From a checkpoint of a small self-supervised audio encoder (BEST-RQ): activation mish, 149.4 epochs.
Rows from block 3, named by matrix and row number. Rows with one number belong to one channel. Each number is 128 + 32 x the weight over its row's rms, rounded and kept within 0 to 255. All counts start at 0. Numbers have three digits each. After the name is the row's rms in percent of the matrix's.
# convs0: first width-5 conv, stride 2 (model.blocks.3.convs.0.weight, 288x192x5), inputs 84-95, a 5 kernel for each
# convs1: second width-5 conv (model.blocks.3.convs.1.weight, 288x288x5, transposed), outputs 84-95, a 5 kernel for each
convs0.8 103:195104153158120127174153097146117094154126175122000103141149161154137169189186095029093144161155168126051149180174060078114131167103149111163165114126106099120103148132116133166120
convs1.8 102:019055125135147110112094120141087100124080156125126167114109116108121166122140159084182121105155127106134155164120124104149167108101051118125109095130093192139182135136108104083120
convs0.9 100:135106143085111080088123166132167152127172112096186205104143104136138115125168118116156159090100117107180137099092119142142142088150141120130089122098154073106097142113083155103142
convs1.9 101:082139120143161151127080135085142126081104117133068160154168143157138190139073159180129151097109136149135154119156107120199128124124091115134135129167189172134146118091101165150096
convs0.10 096:164149105134125087216154106126127130115119095094131168149153114160094144105132138115145145125112103127122170103144108122110173151151132152163146163077129131173117116104176118107175
convs1.10 100:074142082143164117177150132182096125080140178170189112171154117122114076103128079091147179140116086172152129185039134133139063152101056176161125141068089095113119193145173102162118
convs0.11 097:140091156131122126098122111139119154176108055140215117166108136137126101106106162092141133176089151132213163119131165121071220088141109138082165080103105104177109160103175042113141
convs1.11 100:145125126163102149097141145138150137145097070149137140140139153132116180126160142124122110077130158150136074057102112090108121163141083115071120170170059174128124157113081147150095
convs0.12 105:099171151119142149188172107085113135172112101151114099156148083149156147180144114177069127101145129137150158103134142149153122099050146123121079140144126141155116116120071140127114
convs1.12 110:132134085157142106111127092126098113111109059127219113131139086114074144115043128067170126101128134163143178163074141119132157140119090119103160153040151092175102140115116114109115
convs0.13 106:116148209074099100079100196107165095111081132101107140124161160095138118086063105106140173111005183165157098149104144150133125120090151143125120079162154152133134126164097070143136
convs1.13 101:069148097149089118121152145148180135140110147127069130142142148114140140183105107141137093150124154101145121138108118112125121183153154125179070088124117108129100144119127097153108
convs0.14 104:121076122126113083094098131105106103208140117177159113115110159168128151117123109110140109110128217123096187123125051135148166115123129184107125128136179157171076133161102113094121
convs1.14 102:110066145145105110161100143085069137143109116113151126087145145141147092119153106087121149151149122106161184185099078168143194129166134178119144112119144098164126078058091163173159
convs0.15 105:146097139075168129150106083115120132107132123111109184188138164148105148087177106088183124106121129140128154137188084147074158155132093122113132155108119109172155121105132123151128
convs1.15 098:184125117112084084112126108148120079131170151175151094129094143137054123184184132155150124123104096151140078141122133180202086101151110089104120089163145088109167189140127159140139
convs0.16 105:131102114134084190112136143104097108152167171168208160166114125135147121196113179123049097199101201091085136125192150143131177173148083083164145163114133107147146137096174164146125
convs1.16 102:126155101133165150142147108134089124105167172099102053145223095127091140189121145111088150147143113096052099199117075065107130117079133099098152123144119093124145086131128124115131
convs0.17 094:196148124058103125148070152176154097150137131107112127167123112130121166165109133125059126128148099099101187101135123103142144109099102131190135146113115233129140118070167107188117
convs1.17 096:102110104131135200123115072078100122138097086152162095061113179101182069091116126128152148110126162174118117146121127139093093158143134164134153096127152149177125079166154117122148
convs0.18 103:129120127135139166190134119150144147130150057176152160088127139159121094199146108144129131068127112113112201121109193094103107144159151061096145184114154119147144185148147185131132
convs1.18 105:100138136152117108126078152145193131158087069123082128198164102046145129096092141128102130144134133132109208106095157205170104097135054078129090153123166165217122202125159151105098
convs0.19 094:116143154106111111101118176117166120140138125124097148113080032154170171120147087107134164126173107208166044130119135115109176135125169130100124086109062082145073187150119137128114
convs1.19 092:180109128123151176103110116079100114133150113161107108106106135120189130189070195132117042131109152115089152159128058182148173160162132115112213155207123116180165126148155158095137
convs0.20 100:108102145106133074151155156075101130144148104103092113102163095168118124164165126139193100090151146105154144086058114102124115141098098135109113175108094103133154149176125145060075
convs1.20 100:194073153097138152156161163113145103078158096090153151084100131149113074106162095128124108185113143082097150136117146131085080167124097098178101065087122142103071068133130098123144
convs0.21 099:151172155156091126103067103139131187027159113133073121118122096180133116148132148126113133145169097108132118084156114123141112090122167118182142133120092134137124107183131128112135
convs1.21 098:164182140138121164131164113136114094137149128113114140152119045106088128091143093081162133164173119079155144120146146107099099191093138083088108152161098079111119113190151083116094
convs0.22 095:105165108087105129123145121126128117109164157143145159170151137132096109137131216140166155076101101143126107150088140123138139086133192119164183166103044224100183164104201171142109
convs1.22 102:141114168086141106129150144113082097101120086089138070174178015087123126076175096119144135083142156087072103143099133085160079119127136117157136106105098110087125155163088182151070
convs0.23 112:184188169087120131126075096135158014239082210133179143102147166086158130104172098160037121103117158131140117187170107135131153100157099152135131171120116164098136164091204127112128
convs1.23 110:161143120115159157135145139085165077131127179135133112066147144100190100155133128102138149110100087104094135108056160144102107122146115096140121094100141109097139081185164076158083
convs0.24 103:104084133106135089120138109090105112131081159140131138085141142201086138154175097108061207107133094156128138118093129116147125095196101132174085126136162104136137147151086108177089
convs1.24 103:116122091157108083113126140143154085111133135174128129100091071137103098171156106030093145185093117107135128075139082094202174188143089100072105115084141099102113119144180077129116
convs0.25 111:128125144095094068255132087134101126160101181138101157113085158126148198163112138114113069122146153138102104064183179134063159147085164178115108122115146119134112120171122131165101
convs1.25 107:136162153134103140076164140092086119095109119120121122100047102148179151066143110106102113117150158165075133135118148140116130158151142134132133133133216096115106108139105114173131
convs0.26 099:087098212078082135132117103115103082107188083096151108159100134102086155128142152106143071126076152100090092176133069126116124099146089090136120080170180094131140103142137152099154
convs1.26 102:118081144173133118139154058141139129171152074094162107146166169102117124145156087134140132090164140087097178096098106123103138097144115106123206159110152122156124155113152128136121
convs0.27 095:123191108108112112151106083082087152085136145117154127152098121178100094145110170161153094142124140130091096131102179148089127103127126066065171124108084127149215136136058128111146
convs1.27 099:165105175084112111131152134106107104107184120149129172153136156163128063121092145099044124086108127067126130113149158125173122167132090127110120129069125131131173146124118148123095
convs0.28 099:126113106117182135110116133153122135128124096126089146109139130125101192141134145127152122119126137170128080183111073117099158098112168101126142126073153123103169106114088073168179
convs1.28 104:127164131122142095124142112124169133075137182075132096140121133205142139125089091086089102158144105126127126114074156122121084140166172117140090195156158107138130099075142106081163
convs0.29 099:101083126055160135105125080107105105149102108174147114166153109168153170126137156127087171149099105120116156159128153150154091117145120093158125082097084116135103159157129124191110
convs1.29 099:069158119157188122115092135102124130184130068098100130080125120187131129096139103108181090163094124148193124086135110091099109086137117149130150130142091176110137134101105130136129
convs0.30 098:108143066129103095103134147148117125106095167090091117152109131170145130112122103149125109128105159150172109164137131152136181150099099179116075168119110115145158092111117136092143
convs1.30 101:122099109156159140192116102073091152116114123143125112155107057135103146128126067122143128104112150116080151158111103121115145151147099177158167161109127111098093151193156114126212
convs0.31 102:144130097103110138086133079153097121123143142096134121137133116103140202138130153137181119140088084048142097133139082129116130092178100145093141069143081094119185125150089110162133
convs1.31 095:096106171136124137109174074131134171165150162155117051180114097141159120122126166116206110157165084110098150133100079161162134127120092100155104166155121148184153083104141140105149
convs0.32 100:094106131046090132131125130102177091154080140131107151119128157154106085147127171140118119187076111113121126142145168092138146165127151086094125054143151169113161178172088121140158
convs1.32 102:082118149136135092143113092134137101145157100118110131118127120132143145085149172108109135168099097116147115108175105118184146134155128184158132126134089106112099148168137160152107
convs0.33 096:134194113135079131114108117164136130139111119085115154157152142114089141135110132194096129099117146156095108164114091125066159190116178131082130105138135121189146167126156113116110
convs1.33 099:058115119122084172209148125166140144146173125160084142124109135135116143147110207168113138141098137147156201128127153106168117135208158135119189122199139160117105064135135115111120
convs0.34 100:091177077133159120149143136078098119130112113114129139122154094125142136146106092139070119158247065198122131085084177139179155183101106086085120106080116093157144146105126113078114
convs1.34 101:194125144105132104088165100144107120143161147145122149176136147153102093119069126098143157079154126132164086168163109155144110139123084099160078116183114147131120142123121128096103
convs0.35 096:064166117112137146137114173139202215082103128158144081077101149144120138126125090079158116093094130160140130073107180091151188141119140070189149169132119154148151117108152103140103
convs1.35 096:111159166119139086124142127163100152168158147117145033134115149130157114106138103130150140213082164106138173158138104108100145125161139119166092108167105117098073129138097131143141
convs0.36 106:067140145104113114143109183137104139149144053127089153157103123144156072072142137147105087119164164068101123123159108079164132168084122131145107118132068162117119136179113119118148
convs1.36 101:045187154120072103160205119126100129189146137186071116126140096161104116097151125125125149152130129129106186125159109087121114169103108139143111175109127122120142115085164119125098
convs0.37 109:160120088123146089103188174078182115143137159140136164116093127182129092128137121072137144101112115090142157167092130135137125106142105146106093107092098133099112168085141224120097
convs1.37 105:081142128145145172153076112116121063147113075099168100194137128100106097160093120140109142191138122074128150147151123136166132099107106104156098106177151158136161109162149145135117
convs0.38 094:164120152137085151072106138113111207127049156122105115114090155106164139137183137132182106141135140080113199106148149096140097051117186153109130098176086054159175140099112136156151
convs1.38 087:151116145104093135165122121135120141124140131089116064101078145110142127120126149148109090132117099147094182052175031124084092123079134168170157147124111140169118107154102144113147
convs0.39 103:099125102111126180116205156098114147100040130124133149087132126123048170176135143105130158121108127120142133172084123120119180081098152089105120180085153098144169094145146151128060
convs1.39 105:141169110146159126149176130152137134129138084137175137121150205178143090075086127146179153127141131095084184153151149154113138095148155116161106087113093148130147149143124097146117
convs0.40 100:108170097104158113129106179126133089093122104178143050126160149120147090197165159141146108131117115082134088129108095128167106111150157130053122117104146128158114102108153095115151
convs1.40 102:141138103112126192071108123168091132043100171151090157113140093163168146168163129167133171082119125173146188134090150135189137162164153095101101162169097112140100163094193127148135
convs0.41 106:124116143170114090192093153141178122137083088166158077090165101180134163136112129170121188130116129083179087141162135144134174128101157090153090075146167213176096123153109133139092
convs1.41 103:128144098128152094181130143089110151098101114146148120131179112086069143098151171113092116193083113118126191170096151165105127077153105071117121158140201177179105183142124141100098
convs0.42 110:132180119150142064145132102138137128112145140123135172156130119095141164142150131137077169082169153114092204075155166087059159090154141146135109136121147080111164125143162133085146
convs1.42 106:107158124100136110145175142106100178164103166156093100158157115101091136150102121120094113184160180127157142142152177116158139156142142071151152047135139160150196162167138128136125
convs0.43 100:114142157124100114148158131110180137127134116113141084121146147133085140096126113129149107182055139185141125099115159116169141064149106147103095198141117164128055130097149074138105
convs1.43 094:102114161136140131133144168099141133147178183109162148166133131125163161147116108182123154107161131124099099139115169146109131135126142139126153127094116091107145141116143077158136
convs0.44 092:052128133133109162093165107092128123148162088113125163181093105126170138117116107121135194117144207101109142055086150167137169124097159126119090141101101058029195209198085049111135
convs1.44 082:104122077147115085086105100098122115112134193078135109160151095113076158087120113107177151183158119159110113138095166116125103098138147201119130152169160149126133124149087066098145
convs0.45 098:151114148136103146131142122155196083216109211152103145131109129144125077135096110134127104140082095126130159136177134099139075079221091082196105088186142141151129130124169149148148
convs1.45 093:114166156115114128106090104130123113147133104096090144086139139181085125099136101166105120127183140146127124182108164134166121142110100167171155130092123120136127107091111118102089
convs0.46 100:145088119153103117105095075153128117173168173113157131133127099081114086095109139109104187161113034181125139108145094111182064155086135091124124119181136132180122172142110160158101
convs1.46 097:117079109147092126118158141102119097061101127133188144163157132168119133157226073091087145189143107126124073087109077127077148111149116161132098092150173107128107138120116157197139
convs0.47 098:088157116185142099110122109175123119134159147117167119120123137161126067162125079174138154161105119163115180095163147114113087077075136089070113093148139140138124151084133086181120
convs1.47 104:096095108142166145219156187178138129119127125110103185105143204177136061110145188069125055098122180158117108191085131155127148117117129177125102159101101111113139113104095156141152
convs0.48 098:135096104093138142101080155121159113135150154096164113156144146137147114112131092026146152137119108106091124175093136107060116112167138146094127075115105124166090148128100119118153
convs1.48 101:087105122151106145161109124123122095125112129083152106133123130098089129141193159175107143076081107216096118114133106141154102151161113183170149088100160196110153128080120107094157
convs0.49 095:175124174132112147090159132128176139112091152089165081154108142162105062160066111105185189122105126091127153111111101095196104132113094114125135107165132110125172172081143157133081
convs1.49 095:166137169074081120157128143183155133098128131124178126164102117145185153155211147168149130098102159091151097155095129129192119134157073078135155127144222116163116113141139167080110
convs0.50 096:116183172119153112058133132083130120086203069145150104118129115175187185135087180172102125152098099174119148116200105110118147154139129137131126098111068137095129200151107155174136
convs1.50 101:105094115118121108102150122194117109123099132194104117133118104094085123138104121124095106131113121124085122117145137161104082101150105143090091131044142128161150115131148152125139
convs0.51 099:157138121068177121094110183122138137042061096156107117133129120143157102098098134167167148161155128131129137117168122192090094079173150126107133125119063148096103187166044154123093
convs1.51 104:095180142085137049120110140176081159113101102103131134178136079149133092112106135163154122143154158153213174128118132057122100153093138136147102138161102159177137156103127169151104
convs0.52 097:106144179109104106150132097110088140138134130082134130173158148113102097122135119131148049180099136074146141084142145084081159083052174144077111131108116153121111142104173108109102
convs1.52 095:136152130115074123171119140122124122133114114152136114068105116079098100179130086124145087100158125123063112133124124170088116160117113127122099152145044152114169169117107150125151
convs0.53 099:103199156139159133086118084088085122143070162113099156138130145085150134085141114132122067137183129145126063202116112090126120162082116149174196127119076092141178106174130179134106
convs1.53 099:082044179139107145129102127094143084132106104202139143102119093070081104102142118130060101084171100126144148125122149122153126159143136147122123119134085162073080132125105123109102
convs0.54 101:120167141169120153157120159124126097142179187134114148128108156148140085159084152120099130100126164124130078142128185162102108117158133140152149160060141162156000109153107175113159
convs1.54 102:103144140138129153099093107158112127126063102091097171128123128163056123127176153095107086142134117050121125101113109083142115063160116096131143135089110167135139157115141129104116
convs0.55 103:108205126141146130151059137184046066203161145108072121166091105112122114092120123150147139137122079100138129195120120114118111112160133122074108086127172077108088140155138110147141
convs1.55 107:114152147129096172096135155139138180156130087127108160115109098171087105183089103169143187110188142127116088151137154124122156109080107143128165108085129085137093147129178117156087
convs0.56 100:073154081177133106146193061169124139152183189115158166143109126161064154162137158131126154168116094094133161166135117150080071182127114169108143083146126110149126145085098105144097
convs1.56 101:096122119131124177172119120117173162145127111081158114122074149122172106078073145146127240130131156130093081117122119128114106113165117107110123165151139116165166125125132129122131
convs0.57 109:111172141125103124064113119166149160132079130097112070115065194135101142109134167043207133140139117134111167160122150128101147153114155127108164096158116204119143111128139065132151
convs1.57 106:172137117089135129108156124083123109138132112123123158119124082139134117106164091120078106119125155128068115133074175162125093111132145117128129125166110195129098109142081119140175
convs0.58 103:127083086104158104146131118156109201075130133180075121222155110115119123154178145190081161126125146097089125168137160152118114108243117145117166102154105088117152166144130122085141
convs1.58 098:174143171150085187134099111100148158143115081165137108096169097118062164108062155185136079164159122124112127121164158163118162146149152119073110108130115153155140146127143142118103
convs0.59 098:124163105086097091127135155084121150110131153105118181136127138115090150143122158110131171102146163122144068132117214127130117091192142151096133108110099134105106146082156135180147
convs1.59 101:195127120103129098049102137086139171128100062166107130142097163179102133070136120109109132143133110135127109148130151079163134147136167090124122107149137139111166139060122099125146
convs0.60 091:148065161096142167059147116133170059201129114133144128159118084144141084109150112158095134148119168162093134120167137128077127168088086150066144137132103082124164136127116115100143
convs1.60 097:074123152116146161173190142131050114136078083148124107070120167146150119129132110118123133111169128113116125099156117141118119115154124131141154194038151114116137144116148112099130
convs0.61 096:129126127123153149094137089079137144149133155144099130179115112129081145107137195055123107110086106118113098131122084090106165129068121085227162105115142167142111139141135143161131
convs1.61 099:093120162141165157148175169171138113121122128103127035089195196144132161194037165126136078120177064151119196132106155133156145138118107153141147110106118193115062098160152113150062
convs0.62 103:072156071106083144166083065076118178103085084131127125108184126140172138185110100122169188126137096148173112149133136096093146090100145133095138130080143145140152111102085174082150
convs1.62 103:145126071128105147099126129114158107097067130153094164137094124137166133082147113133119091110066129165117038130121137115116163166108103137046155105107153096148203087180067111120160
convs0.63 109:109146149203100159113106141098189150128090142096119096136154132178118108150166102088098122084148152171108171099120144131123136121155154121118091196148145177132107110090104139158129
convs1.63 107:169080167154137114097130145112103107103149090101085118083108064127099106128116151125109161159133113179122112143095097115105114122102142170093164164155110146159181076166124112148182
convs0.64 099:076201135116178104146157117138101106127056097143110126118127093162148117143076144136164106141131127136116156079125121126203118095135086123137149159115109134044122095137140185108110
convs1.64 099:078085091170169117097109109120127141138160168142100136098107092157142151114181125121135090102091117156117143083130156169142134139170090084123129123119136102131103137124138095129121
convs0.65 097:152112117072087126138131169144165095160138066193120113131143045146147150144150126109132083149120152145148074120100141117120176107107130135098178115102162151156112123125176137162120
convs1.65 095:116121115098128113144130150099127116107094117121047161148088213194189122132128056106174149062147114107084142080112142143133085159177142106160144060112090045087096119153155123103173
convs0.66 101:130116167161117133107114132110161095112135078140164160118148083119173168158120140141150117126181167069114121150176148128162169115126124134133134130154132153052124150146116116207169
convs1.66 098:170210137119116121118073136117113088081122136180117125181164053132151126148089153203081099113101087130125124123118104131130138111147156171129152126015147086126217093089140106155070
convs0.67 102:139155094145133077173136104119148109166135101161119090160122134104153070115143150139122195114103118129118144197051176118186158126092153109165085129120104087137143118112165097123147
convs1.67 106:177146155093132146113095157138080153114164135162129169177146046116148152150172144082158096119103176132108105118154141130109048197069099113094141160174092097177106131103161135160140
convs0.68 107:126135111150199170108053136164180136060117183106175093110163172095101143098147175127081179117169100178127119123159234039107175102178174125122143161132110115130119149139158165198090
convs1.68 107:100157098133130151146107112129145142103158096103121097112120123095131111152101135137131184138118102066116123131172144105097161094119139122167148129097151181116098139084165142095121
convs0.69 097:120105111127122096211151138210148097140124128129124174200130121116103111116123142139141116088171149113153039140084083148081101088148163091143067183144118193174091146120193062126125
convs1.69 102:114167119146129132094114209097144141176114139170091078097048105157073185148136135072117070108102162100098166120084108062089110090094131104082181134077124085173216151101151138107155
convs0.70 098:136095159132113159078108156144130099080120120164118142183098146128113200128132141175122078096166120143177140152158135104170112135069073099177121134076053087142107137138122146125155
convs1.70 099:112143148119183103121126134139088152111094121115145121134075186112165108121150143137107094158231137093156131187103166139139061054086097104150140098094124146133161148106121134140121
convs0.71 098:067150148127150114135116130097118166155218124143176119151122067143110118156046117132084100156133116138126146130134120132060185117135139137098099119107126136124159122150118099186090
convs1.71 094:174124157130145176089122088143167080103140143139123168098086064136145085131131064130149116115097114072109132105125132161062105124125106103146135106163084119072090076122137087123096
convs0.72 092:149200140150094125133112117151118136115124073116055096168148152139100170115099126162092140121139163106110040130128057140102117129142132114146161176152168126118102094116138092218124
convs1.72 100:098128143113104116086112135145109173107126147113123112153172140130127126100172106167120110134151088156201142176124127115161044096103088112081121110180128154188182116191161090125122
convs0.73 101:111110119105114141133138093135153150100115159126163163141091108126176150085153150132102101112203121113127128099164110106127136197122118093099128125086155080139188096110155182138127
convs1.73 103:136148089084147126148098159154125104133125106139133103152151152099101108142175151117069134141100104154052155117092123139103111152180113084115164114146105117133137166207138130148142
convs0.74 098:114125156065195142112167191115134065188141094096083163146115102079100113106148143151082199153147170205101158078146122125123183139106148118127207052119113128114143094125120136138087
convs1.74 099:079130111114091135160191089111125098127128083157167111099102199185119164146119138138140140159161132160176102109157100112105154143128141110144153132164132112062083122127143097127107
convs0.75 104:153123135141116134087090104101179151090104116096095211116138126165130103144109182121133143120132164127122155073182122133091179143102106133142066122137122128123162156058112135159151
convs1.75 100:086124063116144116153113126029142127156151207165118139125163106155131149055101158113137131133186170151112097102127121096054166117156141095116109123101073032141115169131136114127136
convs0.76 095:171135161092143140096115092113084106145207092178183161143093086124128155144098156150112117117109164177119154170098076147131150087148137078148157130165147159131168147090107105145156
convs1.76 098:072064154163106139093130101111122083143054082086079155107145127107172167115121080154107183173080182159132112143183077127101180128207162102181068091128154121169068085137188110130123
convs0.77 097:076192130096148130151168124120135155093074067141130144134119132084113160160169127152083150136103103150121137129058113119135125193159091174067136108140127081129140107121131099154101
convs1.77 093:162071178101152054132115094077090137091081128131131095126142098138127180051154139177047152123141140132123127145126140151060124122161186108167185139132141123082187151084148139129060
convs0.78 095:118157130093108090111079173134124117118168139076091133166167122150141149127116155109130149130143159140148139110174098094095112154110119078132080124110141129139084106134079150127136
convs1.78 096:121107159118117090109135145119112147191120167153115146103173136103140122119176168118191135146175152128211105105156100128146103119134152173096125123036084082152160162090140146115078
convs0.79 098:166107092144205124132124094148151109171135184114078165190115111091082139163102123150148121154122139136099103109118147133073076150154122139159148084118143106127094119141127143086111
convs1.79 103:145093117112099112149152061141107124096088115079126080083086096076178164093137177128113118158088118105047111126132171082091140154158122157175104044168141138152123056166142184109115
convs0.80 098:179147112126159103142062135184114145112144193150079150107097149138113126100130111166097114151088146106188162178117127124146156095055141084174165104133134184072129124094080147108136
convs1.80 108:230126164156106091093111080117137130115111141118129131104125109125162116115160169083126137144100123137139169107092198150126138179115169147098067150112133087145070118103117124135164
convs0.81 105:171164085106107105129142135146075043150066134102112114110149097153109138164147109125086122120168115111141193100137092203097159105101108134159072110173103099140109129143132090130115
convs1.81 100:158142156088135204133134185140099149113126065125101110094057135122086098146182124090124132111114122092107122103154173126116183146138080122115110154175142101131110123095087145145091
convs0.82 103:109137101128131161115134146110181129062117143153097162111078082135156160142118123159117170119085169140135124056102186147062121141146158154077168138135152152133099137122108136125097
convs1.82 099:159163145154123089128137113115139114123117124107108119185170110152157120095161230101126140205095073070104107143088125132130085191162128125093106139129040126093051115136132097120070
convs0.83 100:118135145133087148124152144093123133176117084095055141099186103135097146155144123141117121136156104114142165039165103120115147099092164147150114105113155156162091140101164096091138
convs1.83 088:101150087086087136140113122125131105135136169099149110134086125090143145145117144151108153146128112150091157176152185125126165113143084158115138158133119135096164088090124115141170
convs0.84 102:193121087111130108125112117084085100147154102141181121141157124162106138100108115098160121162099072156124104096134112184174117134123147145109162126141165092158168121115141123092127
convs1.84 107:095119100132098153103127093122134128123129148134097130141196133101130106119176138182189076103123143168107228168180135115132189131091148121154057097122056128208187141172122123129137
convs0.85 094:166105127125067050120119126165216125122109118090130105188162124078115063120125129089096086163107137121140136117111134126106176143070135127184121119150166101149111110116153092144148
convs1.85 098:072133108155068089139147094166093139134137097139118136145099053095143164129197171205157059170137155137086147070178116148181188155196177149130140151082138116068150126113091157146133
convs0.86 101:134155116154100112113088153128087131138169151119089170159130086182138105107094158117126142127104127159165168110168102143111164050167220110163164111128166099108174125137074151168133
convs1.86 100:114143131171125105166110130160142098120157083131149164109144082157141151096074109206058116117181108087154126148127084049148135170132137094085162116109113113193179130122157139105141
convs0.87 103:136157113057147070163122143158155087180132110123144178165102136116101116138077116103106107112178049166091122126143154115144126073147156181167085102115128166106142103115145135110139
convs1.87 097:105072117106092103093104076100115119105136091117094164136168114143120105117125155095085187127109167118150109092115160138154132163119169125153134174123104191184119158177150099128097
convs0.88 102:071220165136121135098146117143107095040104164153122134201132036180105187127163117091220082091123114126146149146148195083104137076162124145149137209111131119118148147124083103114102
convs1.88 099:136104144145091108160129153145155136174146196127105126120137152156092122112092078118165160133083144082139134126149097130156141141133158107145142082089198124131085099100110149140111
convs0.89 107:106153145131160100186133085125118096114127136132174151077090099178123127151093081129148167123134136194136146095124134106159143101161141152121173128124123157117112149120187099157133
convs1.89 105:157130132126154127104089172089144110142191159166138134166182204071128121077133157120118158110107145135090068123104150187138186141133119116131159198109104076139096099042148132098151
convs0.90 095:117178123089141097190145161143195152104158153138111151142150104121099222153138192101108105152121098168121102159135153118146105148113131122091128144170084066162134147143122105083142
convs1.90 102:065132171074122143119128123205164164142092130083126232115122157139146175165109148188147163154146130096158220168103089139096182155121142148131133096129145164141108131109119121123141
convs0.91 098:120192103158183141111126105087124079116093096035110132229169153119125077170121130120136116095127186133111040097146135133106124154132126156179087198128115099167111147101132125146125
convs1.91 099:099132180110123154157123089148127145159146106119152176136186165173114128154093102155136163077116115137178107113115130097199185107159191145112137155146179116119067112065082100142073
convs0.92 098:111132170165112094151089162167114080072104149108072157114106125115091101119132159065132127148114170109081087130185079113078129108108101173129131047134102125100174124138127150141123
convs1.92 099:136067152144131102128101123093136090115123120131065110155180196161158154176098170121184164146179089163152122137119126155053175185138150111139135120108134132086126103122139114145131
convs0.93 092:048143140078139137110101175077136129082097180088166157187092144136092123108146100154117117113109126119074131164103203131113146165168127134135087115177077091121077183144212054137151
convs1.93 088:141137116134128136128162135132117148101140091123141101093132226142139192177135191100097084133079091157144115081105131128066099193106068176088133175152090083075103152147121120130113
convs0.94 110:126158166129097140098170131112107109124128147136164094191149125103117189207165149098147128105176112085159113118119109118147090069145148155141107113126112165119109122132136127116170
convs1.94 098:125181115093072161094118105115138135062130186109113092116097143177121143158090090125126108072154170102130083075088144175123127091100152147137126123148164117160132111145095114117127
convs0.95 103:104133120147131089196160127113130189156093091180071147160161131124075187136153072180064118151069107125144084122112118094118074081168168103134096120117112078133092133118123122171044
convs1.95 105:132132135098139082115153116124082121163147136222127184093100132134108135093136141141092089135106119147155121121126175116149171134110128094133180153157129166166167113155099125151148
convs0.96 107:113090125125092113151097130116140173081091131148139112141129112117154112057139141146192075105118130165124109153146094124158134097176153130128090125125133103052211160137119181197139
convs1.96 100:138103147175136149147113106157070115126120150113108142096163169114132107148085132158107137157143107115066089132144154123131141157124100164121095157083156148142101133131154109141141
convs0.97 097:145096180146110124103164141159132141134165062162142139157123058145158165073113146122146152160163145113100117124174156089090123124113098118101130126138105106092104166129120179121152
convs1.97 098:151068143145130127109150128101206140143093173151104159069153076130112136058139186139094088108136132113073169104130056163102106120033157130117104165184164120172103118106132140125106
convs0.98 097:164080146113149088158129173110144149118140100142163167114177128092136177163073129128112049161081156155138050138144132203091197184151111143123143137150129093163163117155159121074146
convs1.98 096:146163161145103136142118105070078131104127085127179113164138101109150144144204134198066117149096123115114121132152162145140185106136147123143166129199116135127137113147084149152119
convs0.99 095:149113165141086179152081141157105128161113159185123170098052155074145151118167124077110160089183149055159139136177088120100152100150136185084127102247142191082066131102177107149095
convs1.99 093:076124092149100109149087130169131176123115159124101110133087105138114083103138132111088132071079094103096094140089155100120147094111150121166141162062128086163146147137152136117144
convs0.100 101:104150145121133119108116129131155154134108103080142139154117144143143105102132146109069142163132116094143064112127169119106129155114085146054190128125194067134124148148128148094123
convs1.100 097:191168144126143134158150097147164124107142151166141158103100110162174084139105098102086131106106081109142123187172119148111148121141134121118097133107129157131176095098080083195150
convs0.101 105:113109138151140117173110091104124138107142130079081145172117160086143143116157111108121138117108131133180134128109120105124128144130088160129193152133153054083121130142131151165107
convs1.101 104:097103149146128087065128104123139048176161141118154116064118110039136098169036148131137163124120131138180111074128115186139092145108121091160164171126123157134107066153137148106191
convs0.102 098:095161183140091138098099100107122187084132145106161167148112101123110106182108078129125125119092082092107116141163146131071081183153144151128126124118089183094134118119111087112148
convs1.102 097:104160126152137161111124131111062104102160144124145120145092145132131129144111058067098160117126123146122082131131132113182097115091120085144125113067102102152125126111151106120162
convs0.103 095:110111090162095157133118124132116169150111124174129144196141113099136119117145151140040111109096141143092124130161145089145086167143057144138119128169104121138127140081195120098152
convs1.103 096:117090096152117101164124149141103075132090093117092120116129120172102120133102162119141176110068115133114149133199150094119174176096104127164161097167134173097112121120192109103137
convs0.104 100:132111166085108125128122144180136141072166109126137143162120098120180114124191138138105103134123141124144149123137143145090148143106134134143091062133106091140113150127145176098160
convs1.104 102:082181100112126154113102109108157184197129161174225165169174097159191134153143158110115141143140171104127056149150106128137197093106168174114171076093092078163129133072101140082108
convs0.105 095:163150127119126117143112120145130088142062146122109123151184136123156116119146082205109149118164113102122160134107131112213091137168097137127139108134107114118110174131146130094076
convs1.105 094:134088152137157130139104124149183202176142180077084084103101159152084156075144171113142043086127117102104135073123161094126118114157158129078128122134097146110127103180140158081105
convs0.106 097:117134076145107153100117129091154089148095087074118122159149078139099096118104138128080105136134119126175120094117104109110135082125061147132125153088172121134102162159111145115181
convs1.106 091:132191102153098161111101119118083143141157142096137142114161163108115132176099177147086165149182155127058116086112109040120139219128132133134106125123160178143103107086174138160077
convs0.107 100:079151127122152138081143109110129242144151076121096134162103144182106143076159091088152089160093117172186121130155074179136145117136176114102139131128171129084160166128080185160133
convs1.107 102:162148127119140148158089139163090151158145141082135055139088130094131152130146125157190094168129131137080141125138117108209125171059103148128150116108076125144142126139106172164121
convs0.108 097:120103151129130097192124103153148107060074163119150128157096109140107124111170150131118095137109051136128188104128095144127150194157084101120123165085105057157125141155155150145118
convs1.108 094:096057083120153129109142096194213076118144063129140162124145060127105078089201136103193148163113128113158098124061110140090099150163183117116071172192120114111156082160092130131124
convs0.109 103:105152087116163104147122118129104159200083073143157104094116135072152156092144169159070115158155133166131157159090164134190116135160162175129120145127118184131152146137099144131154
convs1.109 109:109137139106142110144154123112146128113121105113147104112049126150103108113104131179127148152077186149105048119131147152086096103108184113057080088122154153097129137138174163100130
convs0.110 096:146119159164080091161154057141136073131104109107129124176133128125111148176154071151144124155145131134128149078152121111134138227122080133115097146110114133065136173144147093150120
convs1.110 100:121100149161126101116105104117116118152165147104143116084136191145110129130147102086140154131137120126123160088127094134146057156109139079051148173075124104111097131089217154118118